Weights of a small sound classifier.
Model: 3.98M parameters, norm layernorm, activation gelu, patch size [64, 2], width 256.
Training: normuon at rate 0.036, 19300 steps.
Rows from block 3 of a small sound classifier, named by matrix and row number. Rows with one number belong to one neuron. Each number is 500 + 40 x the weight over its row's rms, rounded and kept within 0 to 999. All counts start at 0. Numbers have three digits each.
After each neuron's rows are labels from the 100 clips, of 14976, where the neuron reaches its highest value: "loudest band" is the band of the loudest frequency at the time of the peak. Only what is clearly more common there than usual is listed. The data: synthesized solo parts of chorales (CocoChorales). In brackets: how many of the 100, against the usual share in percent.
# fc1: MLP up (model.blocks.3.mlp.fc1.weight, 768x256), inputs 172-255
# fc2: MLP down (model.blocks.3.mlp.fc2.weight, 256x768, transposed), outputs 172-255

fc1.764:559425435484517499497502515561523513497481485537477559479552506491517475511497445583462517444518567509525532461492465461457549576517520467471474519496547467522454607472502495590462519432463510464510515480472474533531515533555449503579442571543513539493
fc2.764:516433552476490430561517483512449462567511484427541490431508497573493438482478516551481564501469474485496493534589472449504518516477530479504534466470464533477480508529624471458500512503477501518486511421485508556501496502540552516502533541490533486476
loudest band: 1000 to 2000 Hz (52 vs 11.4)

fc1.636:531554485536494584461545462484506550475529510489487488558579521494542517517463565499531473501538503490485517454513509483504492530518482570484490525570509483456488515574541478570496474460525443539478469548467485448544535549518607483477552466482504503502
fc2.636:463506549433462473508531523459495517502511451534450502556507554549433542529529557538568498455529383518532532470554517472479519474541506492582480552467557538491526492504457435498526528498492426547489439465474542447474442527506463459513550541506528531517
loudest band: 500 to 1000 Hz (92 vs 22.4)

fc1.74:486571502541502481471472473475540535454554502521524530522532484568480534470485556528477475465550568471541454437454450424541439492452471494454542490539461499454473473507493548481523477539495475495490474457427508462514485537571558484489439522431469474512
fc2.74:535535574526500521483524479514493503473423449476523520535496553542483492546455463488487447560504503487450508449485460441531524475484416452481497527512531480469510437473492515565473435468484478528509493528505547482511471472474442526520530564544482474513
loudest band: 1000 to 2000 Hz (44 vs 11.4)

fc1.340:533530477429504479500466547460419496569520479520486478445538420475439433497425619466559455520481494524513514510477479504567502438561486465438548468508514581478530520476469527461546425555523506496513541528486489449470516503510456490500493540475541548517
fc2.340:522453516510527412605498498426498395549523504460538514455539512574540530458519529468507508519520513480488508525442443536545489527483448501480522526483535515469456502464497490480440389511519421546426476493533527489511543565471479528466521495461536517433
loudest band: 1000 to 2000 Hz (66 vs 11.4)

fc1.562:453536549492488542588527458521538513510551491500492456480488441546543478569475530530473470493547517501486539561476514446467455491511487461498559522512422516495500370548493451525527531505495485503490519511405502454503485553495475565472437538506534571511
fc2.562:470560510490520493501514527460564455521547486462522443469522467471533472477480547509451520393440508512533487437527503480527493468510456447466518493518466557485525531449468517524534544519501460436488534544435490450529496536482560449466509517522485482460
loudest band: 500 to 1000 Hz (51 vs 22.4); 1000 to 2000 Hz (47 vs 11.4)

fc1.34:483518507515444538441470444510497454497539502537514501523532467472485498418471522469494517475503492458491441497489522513528485516568502509517535582508457498446574496512492478462494515419498452519478560488409477521540511485512540469446513457500471515515
fc2.34:533419488477484493462492519463465487482470563479488474475528368509510501506461553514537486525524465445531508462551551537562483514505508557515482512451555543467526467465597488608445537526497477551570428521484453519450478503511498460493426414494466470577
loudest band: 500 to 1000 Hz (45 vs 22.4); 1000 to 2000 Hz (37 vs 11.4)

fc1.494:459438484521489494492490564469593529495534519494483494589483466499515600529508501517490554478529509473475552517463511529451462569502441507525467441491484542414481513531517489457481491468608594479523452513508451503520538465578450503479528469544512447523
fc2.494:404464485507529472523501540488502530580561529440494501477545514493547506493517491461496540511491534441516539526468504535575532482423428513414570484454456522522526510506465429499481515451520528476457566548575488504537537565474499558506483525427546444467
loudest band: 250 to 500 Hz (87 vs 39.4)

fc1.113:544533609568520497497478429497508614458428485447468419501451505486507528449457518528528545419504465517586502485489485438495559509472440493551479511492465494509492443541524537487536460487430397529513462499570524424520475447526528574456518535474505479507
fc2.113:484460530531523411513544462464503518519540523482533461498561522439450517475559493513537497540525526471524540494493480537530500559416478466515523450461540513569448477474521457488530533453486505433606457481465492543470513530495584508499538491427537519521
loudest band: 500 to 1000 Hz (92 vs 22.4)

fc1.627:568516505393508533545528454459488570437542537504531459490475489501531443543569476508431528455470591499538460472474539550492463528423493550491497462531499451514541498554458446509494538504500544499437448529473449456523532499517505512514520395500482555502
fc2.627:487469498448463449530501507513467500571515503531493510514508524460538559577507418430433495540468446552468440434548455500499588454519457491517482580567461509498546466479547448508483518493523539520456491461593447523539479578517535494570502482450419556544
loudest band: 500 to 1000 Hz (50 vs 22.4)

fc1.64:506454502518456485464539468460545439491456581551552513463524479540457506534546543504504447437521543532511385462504539519522522495437484489546546490445476467479513552513498514551438563443435520512536438556353551423547514510504432454529416541510451539498
fc2.64:438481469582515520553449518512549496500502425497523582487466411617553560534476474479480545461531517472465472561469456486573519505513516510513492538483489528472470488522480503458500453546485464501505543507575492498496435508498483523458471449504555520483
loudest band: 500 to 1000 Hz (74 vs 22.4)

fc1.564:536554498466531468479581492518505561444496525519432535477509464584498565451501520538402571465483448471503455450580492443497493595513525546511491614542508500524483425495532486475474532429513467539552430497455501604484464549591490597530501474517496457490
fc2.564:479500507568506460501474496563493471470498553561438549506585565517410482470497501466510482494530530506499477515470518476375476524494472496425524520546545491556495559536519543532463441537535518529416485442543425486433532475454490502511550492404444488576
loudest band: 1000 to 2000 Hz (39 vs 11.4)

fc1.214:544557515458476444475449559482535533495462492508409458475513487493403494514408527557480473375518491463553520563526474508509496478502504544562506448480524532476507570495474460494547436537490552542467575561437537478496500452525552483426474517423450426596
fc2.214:445516469548474510560478522536474514496577528593423564489507440439550501470502536407539559592486481518487434454505465506507438577487470543516513476465502505519550497456510466542492515468435511463423443511477450475494474544488499506458485495446433515537
loudest band: 500 to 1000 Hz (51 vs 22.4); 1000 to 2000 Hz (49 vs 11.4)

fc1.163:563564472530446489428519454524450480515491512499488595545454588450447580398513537497470447470529427486495493534466511531512505523538490561556454438503489522484459508516505453530463446470501480493468489481502462456513543520548439554540472426466550499535
fc2.163:507550529469422569534503435524540506545491463462464465528522408525446510514554514481481453555510554530481457507450524501444547397471499463491499478457512476473477493453518418479455473527523482511542503550449513521488479485493538516465496522445505537431
loudest band: 500 to 1000 Hz (46 vs 22.4)

fc1.292:527495464468527422451546472488493457544467567514474546507451455510447489488470514541505547493452477482560454491475540495496487531461556549475500536492480518469449518563474514498469538484532563505555482463443513566488458493585495490434493527432488487512
fc2.292:468529501564485479563453483504529514514486386542587510447509446524510546517493522479417489495516504479519527459523491507524458482566457453485517515447491540480471520592435517529590456514453490446420543555520519480457516514504512491494510542539516512508
loudest band: 250 to 500 Hz (100 vs 39.4)

fc1.648:521546506557525524529426479449527498507480452456449457555501474503432481517512466460526493473496499492485504491506503448485472513478588520483447502473482495499489528545516487473481543463472455532567510538511511497456469535488555475524416474543560465484
fc2.648:458435450435614467529561564475507480514605529508443582493532466483496467505467439478566532500497530519512482482453530480490489466551489451480520488537544503474568556470460528563484502466443453482443456498568538475541476486462429522527533479528521440390
loudest band: 1000 to 2000 Hz (31 vs 11.4)

fc1.157:454472461471436502518521505535530495411467446560497462505524462546468568482466587500599539487464519521542477439545484487533512461457385471553539507490471538473504510519477455596519501467423453555529503473397551525493524514480550491489514537456459453495
fc2.157:470401573563505514533549576569415507476499517452505532491546527499470534504505498491563537509453481531497538503519536533502483492453410429500484480562565479596495374571511527508436421482513529565508514475481551516515502519513479532536561439542483514579
loudest band: 500 to 1000 Hz (71 vs 22.4)

fc1.287:404558467473465477465524519539514526537500509477490488491534438506503540492491522475458648467521516487450498506449437475403499538535517477551493431600454486525451515523519568481542502499518530477524592557491502420495510513541452482517520549428530475465
fc2.287:465505485536455454506519506497522478527508506476519508500481553471582487506501448502485570505517473406554552466458542491480485509529559489534579463522494491507405458526562576441536525520573555447488486492432446428560481547525538418507555575474465511495
loudest band: 500 to 1000 Hz (50 vs 22.4)

fc1.135:526461494439541511521564554552506492487500520454470516534561460506522549426443517525476510471444522463536500508502514473445513453525563519439542605491549545513450509465522532575516485555523536446576532440566458480454516455483507451501490456484501494529
fc2.135:559465489509450462494435579534512490477564482454570483460531447545412503479535470513427442441423508444455416511474498465431565513505468428459485476466504514507526562513537574544479515482471417554497502528462475502512550533513498596522565494538502522516
loudest band: 1000 to 2000 Hz (40 vs 11.4)

fc1.638:475554511504481479432526540500522441491512485543499517501509557489464481511540485496422479550443436424510482560506488516520456453491454465503480517509410560564552438467482557515497488463444549506573467482389571475567509510542483517537448500459530479434
fc2.638:540530504533508504514492480479427532526496467496447541517520518490516512475503521511503462475548556448457555486457425590481483491483465573526471553461468491495500453525539617476451430572457468477483467493480462535546491540549584464482500445460494502450
loudest band: 500 to 1000 Hz (56 vs 22.4)

fc1.90:531504501597493473506552459561459539457517534398475536447530442497469509478516515479378439507507510469476547522537525538504543490489513553513436515530513438514451511534556531511576472552544477509463523457516502451492530493508556480439491445520546461513
fc2.90:540482489484475544447519528495458514505492548468422566449542460510431506484511524475502424439505526473409476453476486527410504482490525502518535423501500528568530478531463576498498477509561452486448444479554564501514486491514463486537460529567531470533
loudest band: 1000 to 2000 Hz (48 vs 11.4)

fc1.311:508579570527493514444530482542538499478538515502536503530497507489538578462493543505488585484490463503494498520571474516490466471479467463484488495544442535507464424456566532489424475479462428476524484475450602534513587418454518515474470482503489411533
fc2.311:490497518460487530563489481515542539427481492525439501490513560519493492446559483453495587478517513510534485536475519482548466469501522484525476461560501517485506482551484509461452476407526500482476533480449475454511470550483577534510488500557507528467
loudest band: 250 to 500 Hz (80 vs 39.4)

fc1.173:543481457502526475558488483441448454477492564469503562489480447547526423560510361536461441518542509454513520463513515498533515495465525430470499508524481463437470450586462520436477477560503460498488532533555548449558492513487546516481521536492521521458
fc2.173:605526448470526512565475531567553500529546430478487521463449485489434573449482574493494571467461597528422556566482611497461491482482553579490512450473472525492508516484533545504483565515522522467500437436517535519471503462501489488551524442485512498495
loudest band: 500 to 1000 Hz (52 vs 22.4)

fc1.683:448560446494504505517522492529458507481473421536587494563488431471426484584437519482451465430493478485606505511544483456446507433495523377586532479481497572485525531586511493479538513527498544510505491464542518514473432476451392602432484512477481534485
fc2.683:523499550454493574487523540557504524504478507532469492504577543589475459533517440562541511507452506519478497499384504524514481572510536566423485568548558493478473472425509480493486435434508495540493572466485448449514511483512465475551503573486505508477
loudest band: 500 to 1000 Hz (71 vs 22.4)

fc1.141:475528393521494522479491471447460586453537552547446479460492494544446515522581467515554424463468459515571502475502462535505525555464514559476615533483480519521488540525502430440537529463421567536491427491472546512537521561553482514509592466498468527529
fc2.141:469503522484482525514515472477538558480500485438603551469547542509502432495518544509471538480503518542504532486539499527480541460509510498469488530527524550420539538439538502500550526506566435448522496534462527523549508477463494446509484471489534399553
loudest band: 500 to 1000 Hz (96 vs 22.4)

fc1.260:540437524557451496521465497563560456476501460484486491506415522451521455501522537481460517420578476475571438551528515453454436490537518543509528537471513490476558485466439539533558515496481503496604434494500544458493433487501497512522524505632504489516
fc2.260:539457560559493475424510478563493538439574519464502494442473478545527403513458536392419474476491511496457496435544527514470495471485451479544488429518588414462502445499461500465485509466522482538475551514493492488570518479504389539514534508502533504425
loudest band: 1000 to 2000 Hz (85 vs 11.4)

fc1.193:451489453461415483512519504497538537512386472528472514446459492417462422527464479565477544512563537551565507466525488440488564502478488532497448485576447520458553457525433500441576469520491494622532518469492546528495575561527564518531532470503503460531
fc2.193:538439528450520508446512536556510562459477493537510513434465440527549484494440500390511469487456448462466505501487501448476548481535514472549467516410489587578431470524515465471554522561529539593540550523585520478493419518479478453523531550516466427458
loudest band: 500 to 1000 Hz (48 vs 22.4); 1000 to 2000 Hz (47 vs 11.4)

fc1.660:584458535516420538488514510527496581508471432508484492537531441465525516467482550469449488475514544520495577514495437451509440510575537594459544505518527435513455536486511530450499480440573539508510461555466466510483516398485533462469489531513502485489
fc2.660:513489501512503518457551527501507485426598464566494508500539453482444455498471521522505518458549475528479529534521537507553511498491519481510466544489523423468506567504491535537531576520470497521424449503504505538463499500487508493455498418501571536570
loudest band: 500 to 1000 Hz (84 vs 22.4)

fc1.10:552482520487541507500479503515467471503497463493559540403497491470427453502498519525427501471489537445478532585524550511449498512525556549554518528544466559427539517472477521576504451553454488458524433472557395525522469516549462494449486487478595440558
fc2.10:506501468522479524471540410506592558480487531551428472492561463522478542507502540433479497512533548504482451457395471547436464475483472579485552536495450518553523511513498486482559505513524457534448569440428566528432459543451493455537486506562504468493
loudest band: 500 to 1000 Hz (55 vs 22.4); 1000 to 2000 Hz (45 vs 11.4)

fc1.464:508452476537463505548547423518514485537500524502535514486522462621492537453399494531382504463391530528586576538467489557575465494518456482508486554549487533504511511509554526451476504480483506479432493460591514448547519491526507484511508493445545513467
fc2.464:495534537472551481424506486444473525455492529505547499495450527489580500467554499517502541597499482440550532444532411572523463500544506434478493501499541468404563494528475528549540518477511495458526494565457535503477377532577503502524487546534533498491
loudest band: 1000 to 2000 Hz (41 vs 11.4)

fc1.327:586483479458472485482518516504527593425599459546492558495505452448476434530523556479459531498480539513508538498402528490456492503421542535486512515469493495488548590526561428524518497493542512531462490546491529496522500554522457478440567454476470613519
fc2.327:437446501527501474486517499503553493510499439513464459452441538487570523426454536446478458537502506508519528523545561474468533554546440500530509549450544446519532471462488464539508471535522515545544458567448502542459469481450497442583560547536468439554
loudest band: 500 to 1000 Hz (55 vs 22.4); 1000 to 2000 Hz (34 vs 11.4)

fc1.123:495484536583539550522504450419487474506423465509507437491474519467467497545405508454466503440474502510406479499488526420458539516479523442527488431507497519464501408503482469468469538449483463531526506512480565546451541584502511504496476524497529429486
fc2.123:502500507526507504437463524502565524511524507477449556510488505528513476558463511578513487493559456499458561595521553587550432583518482492492508521516536512457498564507512536529526456455388567462465521515480517454456464466481579477503532556487524546479
loudest band: 500 to 1000 Hz (67 vs 22.4)

fc1.612:546520416520467501531530555548552469517506545570463494505471515467503452407515477493433492489505444501459475474519522537451520495474539468490488484458484486531554485453545524489506532508524541514499481414520545517500460547465472400531475530508545472498
fc2.612:503525475470497563547514538492525501463462453536480517557569522494480403521463450580461529488573538564538496523462456436430513452563495540462548601462426497476518425474485525413597471488446470477533469491542517502471443498561609506502532523471517467469
loudest band: 500 to 1000 Hz (61 vs 22.4); 1000 to 2000 Hz (36 vs 11.4)

fc1.632:411512521525476407535509482487507530473493560510410570486466460527413531465529527484505559585484498515570457542456484506462503481489531523435505407536501562494449528415472509457501549540459494517473513448486546562543501490538473492510516457522446515476
fc2.632:453606550539446504542526471511466497516417487521535509534548567546501487537513433421459535461471442497494515466501438485453504514510525574499483472531507467473446485418516464499514470568583489520485600521494608575520478444476512494468449462474412590505
loudest band: 250 to 500 Hz (70 vs 39.4)

fc1.694:522486422503433513483438469477512518522484536508495495540512471482522540495531500576539491493513518441502465473503544592506576556506484480491530538497540432451466495549564448563419529510484498445467532540446479496550430500515449485487501467503526551518
fc2.694:449493487575548506524494526444505505472561478525497528422508552526526518453508509420520530521490469531503471440499552493467434417404563460507451474557488496474517474486485560455560458503512527546469476446521507521569554514584558461570484476445551433508
loudest band: 500 to 1000 Hz (50 vs 22.4)

fc1.580:466486478557471508515506436455521571448479529559506548528480548609477374451492520583464497508471513471506537458473509581516543481384456486503520483573503521490490502448495536463461501540482502547439440538509511506523506495447548477536447533522530519431
fc2.580:518469542442538547490495540455467510527494461457408484490565510512543545480528521512478561546514511517541541476430483494505549574522516491495500488500534482512540522487462466534449403573586403537447458471476484477537542528384477430479490493469513530519
loudest band: 250 to 500 Hz (87 vs 39.4)

fc1.653:509553496547535495522502524549485414463506525468506502490495495529497461461539445527532498534515455552497460440450546492498442539506538499481500489388519528431463472476578470479511511401486506494504472553519570474498531506536406532482523482474491514452
fc2.653:529454528515499518500485502495501548447495547461438453467458592462522510457476535552482495541546548541523505477475524504482509479497400546533476441591476411466507531577525503481521463532509527461439487491528439498475532456526557473467504553448491538517
loudest band: 500 to 1000 Hz (53 vs 22.4); 1000 to 2000 Hz (37 vs 11.4)

fc1.101:466496538560483553465504473505540488501571465547495474478527476466473443538484533446466533556514507503550537532440561577518510474566474519440450483517503516536429513482510565512488485571497517569438490432537541425515516517549517463468484519449419432525
fc2.101:536452498464514485514566511490532513484483553514516453530508580528503498525527588431494431502487534505551454492548474521492439421451529487469497517444532479473468517513488511469497508538568499495478456595478501504540519430485558507511562469534488448524
loudest band: 1000 to 2000 Hz (44 vs 11.4)

fc1.333:468593494486541449556461516518521568503456433498558525451485483497462461523460508531522516468525481475511537477468483514409477537470537498513545495576527428465439508503494517493534550512477542496513562484397516475521499562488453484537464566478478500532
fc2.333:518519467536548489454549510491524499504471524498494417515462446516559496535478537510545536497402524589506491594527483502491542473553551484463496585526417527565465468457485419475513447460512423554502486495463487434446469465514450421518521549470466558470
loudest band: 500 to 1000 Hz (66 vs 22.4)

fc1.371:557540448559538542515634506561483509464494526359466482436460456564431467443529563456473500483472505427537606501533468489491451509426469467484541506556521479620518504509588571516547469492478458551503442423534539523511552497488558418464471526491517496486
fc2.371:516509487560528462555402520458500508482504531459438513448482499505480520516498561545497499514497423528473487438489455487463530421581538475380496570505527596481544459433529515472519469491485450543498438475556446512537475492432460475520486444550568518542
loudest band: 1000 to 2000 Hz (75 vs 11.4)

fc1.140:553570458600466540509551576497450505462520501477461497530533448499551517503527505537480499458475485465495506512452508536500436552465544494468525517470549465575544575573525424513590513563499522510446467488490486509495575464480541498480443482476507501515
fc2.140:476535471539464443551558532524523463490516470472489461569530519489533540532503493426469492477468471489462457422564476562508571489482509477496492585512485554447520515453461491549513481484501440520481541476503464498505487555543539506525486470457456538524
loudest band: 500 to 1000 Hz (91 vs 22.4)

fc1.116:443541459498475499462532546432581499486486489539486475495514419474560423557523477475515495528456446477577516509497500407506489504517500506506474513516508477455505552515468567505441485515519477501468449398483539502507525526504496454449571560518500522452
fc2.116:489537478516510533528467437527444533505523505515526507511474556552517492491502474550506527490569566485483467519418471539576483410455470538484518486451458505518513465498453503468459463493510519578461465526527524523512468546518513480481439540575526512535
loudest band: 1000 to 2000 Hz (31 vs 11.4)

fc1.563:519533455510500441454456439560492402514494491508535485514496502495438494464531576504449474509515511493551502520505512497571421611465567561550467553453494597532511514502493481546529553509506546468502574528484527534512611531486511519447477493443471491469
fc2.563:518540498480567501539495527482423526458536481491494508532544503527533501513499471475539454545498526539478538489530489493471512552537466542581538502439513462484468440509504470493520463504536529455560511514512488432475475514467462588495494478616525511508
loudest band: 250 to 500 Hz (90 vs 39.4)

fc1.485:556496521468496455539525437519481513489517511532420474502464426423529571525511485487516389434511498536577527472529424504477524562449516504491571471560456538563495504581504444479557457570594484489452479571569531448528491441447460522530519492487473532516
fc2.485:478515472554533467509535524553471441465482501512507530496523517504566517485532509553514513499436511537482490457485548466530509456513580498541431557518416546469509452463487432511504512419467458473577492510465420492517447538522474576568469347485464460586
loudest band: 500 to 1000 Hz (81 vs 22.4)

fc1.746:557485463502458525524492497448498527481537522431485541444485517490399521473480524509416432579445561455531456489504529543503516531489523499505525540571572507549520399530502512424499495550523420516506432399520548502534551435437544501540528497459508439477
fc2.746:467531483488540468562488516489406498567486466545531540463502547607513447482479508462461503538506503479482522516526426468407484463535554522536533522526498508540526477489487538500477509485449453531506510465541486440534517481463488521514545435487521448555
loudest band: 1000 to 2000 Hz (51 vs 11.4); 500 to 1000 Hz (47 vs 22.4)

fc1.759:549483543547567456553534489479495544540509524489412554521465483502431497522463472554534512466543511470532552511523486483538463466484502549540492543459463499523473512569435459504409458515394525466496453404563494418532573520470437518434495470478509486457
fc2.759:423475508434552564538529468529425527425515546536399547479527529508531502507421478529538511575488486465478499494406500487558523503482478446507502491483519471454551523452549483486520440504439454418413458533553543513500553476495496458468536510489494532422
loudest band: 1000 to 2000 Hz (46 vs 11.4)

fc1.440:535511470493488574494484466441555534490514599537455527561493474548448525517511476520449508445549590444550565502479576560514517433494483512459505445414534485450452522535508463493392487477502496499513506507495564502528514474526488488492427485504494450484
fc2.440:436495504563502438480511498524534490528554518445457516511537547467598507498435567390480490581496446538475481495533507572442485505514572458372498532567524556482457449548513446403434508531465430526520540536570453523491467422470519453517460500492464508489
loudest band: 500 to 1000 Hz (56 vs 22.4)

fc1.213:463538445540443489493543541546564493462518519499511487448547515539495466503467489492484531449547464530532512508460561502423489473458479456527492488557492536499426509508476516489526501496499479486470529493546501482450416539514432521536502550456474503545
fc2.213:510497529500417445511534490446481467478524516522435407548559524476548461500464531504487508433484546481497440461554471527470477542485557500478479468582470568544457438494455447541505508512524544510461528505451471472461561492488512491516491610458473591508
loudest band: 500 to 1000 Hz (47 vs 22.4)

fc1.388:459451495514485518520472510547486496406541508569468494487514541549486554530419440493446484507456479512495419507452455579506506528488504406448507519474450486500514485474531511515472486478494563484473498556546581519459585508453472482475509541494492470489
fc2.388:441484512559516486465451478513500483490540519518529502532470576438473466489497524467494522508450514535482570506484500531494564535511511585520441539506594547497523507503529475497555505516525431485578523489417557521556497522569503474457516512471464452579
loudest band: 1000 to 2000 Hz (60 vs 11.4)

fc1.102:481452478553476467490514524543484479471407524515497473442482545555522501638438485546480434506511489462566559457540557510476516525473493512470542478508428560443516450491425504442479412561471406454461554532489425400550550549537459502520544525527491471468
fc2.102:507540521456458513525555562510503530504489525376493531490501468561537565465554608546487493504453487563543535555451449514439450468524582547518552497423430494534565510444507552435474565525501527472531471515545472471430466504485503549549516512544557456541
loudest band: 500 to 1000 Hz (45 vs 22.4)

fc1.266:456550475494493522447545409563517580462464508463445532431472501565508501501460523448457568463473476461480480476517536533529505374538566521495466585475520545529517496590433599443488484460445495529481500434477458538444509531535522471590528498534505494436
fc2.266:515557493502491461508478569580485539567504497523511468447506573450552581494513466472499488493452479475518483478483533530515550446469476459535428512477455522479532505433493568527474501423491493433511501516563537517605511513499461565487591497460473411480
loudest band: 1000 to 2000 Hz (52 vs 11.4); 500 to 1000 Hz (47 vs 22.4)

fc1.136:503537423547489547480533508538496446498521561526516489521503395465556433455501464523473443485458509489517488581440502490417511493456462453479539494489581484523489544508520453546525529537492555527471461575481510488516542454548532455485512426504450497491
fc2.136:539567590510477506535496505581509459468553495513569491529511541520535504488543483476544495464465504500474469524570501448458539539528491497471411586500487531503459593480479526512436553515491466482491487490521482506494471475404509522580522478504496454499
loudest band: 500 to 1000 Hz (48 vs 22.4)

fc1.104:571506461491490524544526528436522473572450534417526531555515487414456532510508515601487476479561531543455517486568507470491519523537500495456535469470450502481464508518524566505553447460453456429515513483578487528523458480430451562492522500549543503545
fc2.104:512446477512494434547448516548508491393510521518515452528533466553510520507514513459518500457526440486541569493477491566551441528514594507512519510541472488517534518548512487518443489428551469562515509463505533491482486445535572495504523498431508511454
loudest band: 500 to 1000 Hz (93 vs 22.4)

fc1.517:424597507491502479518466492504483506469518510429441492525479437479442511455572478525426490475500516545443470524476515516533495533480544562498489511460522481498435532500483518576524449499480554611422548452446496471438518491553545542543535443470540438499
fc2.517:535510551583494517536471491571464538552505530555541528591497551555544563547486497444538460489510401518473435519564538512438481517428490452494555551501562549567481451522527452512527486472464501488550508438525459514567496476513486460508473477486522531500
loudest band: 1000 to 2000 Hz (55 vs 11.4)

fc1.453:552527474600456469511495483438428486553460539525425479478522472485484482456446500514457449544476564517474485428500492497490463537426481556504453549540449455565477513473561437490442572519486487452535517504558466508509463494487475438444542476488597490554
fc2.453:527529412509518471540487497490490500479441524519548540451484540501527519535486438568476497496500518457495461548466491471458499484524468513549469560476517463544477494533520484549545476485471451463526466407531543456440500488474487449488438535529496460534
loudest band: 500 to 1000 Hz (77 vs 22.4)

fc1.408:451430495531568518477545511518520505559524510534528569502535525524550522446479511478433446524462510475477487523517469451499431475552475483521441555465447441513495493471520385481546464490484543449516475473448491447442498508528515509422527546498504479511
fc2.408:561488516527485503471539489501510469471459547498452513492494470442456504477473457475502450441557435543495476514368504518522479493548482524470453451540548527488487517558422560528545435498558494533517539502500478505497448554573483454501449476536506506546
loudest band: 1000 to 2000 Hz (63 vs 11.4)

fc1.552:435521498559500487587437481530517501501463558633470490537445474501540457504493577539545500524481541478482515538530523513531470462486557460452461467484502554460512518463551465515422474490560485482520526466507435430467500502559433517475550552476505440439
fc2.552:541492528497510556485494492475433469479523519477508516412517495522517481464445487469486536509475463525488524560509507499512522556553513510464512504459470511445490457446517479500553537515505505471504401549512486476530540509562475478461484472554411479462
loudest band: 1000 to 2000 Hz (54 vs 11.4); 500 to 1000 Hz (46 vs 22.4)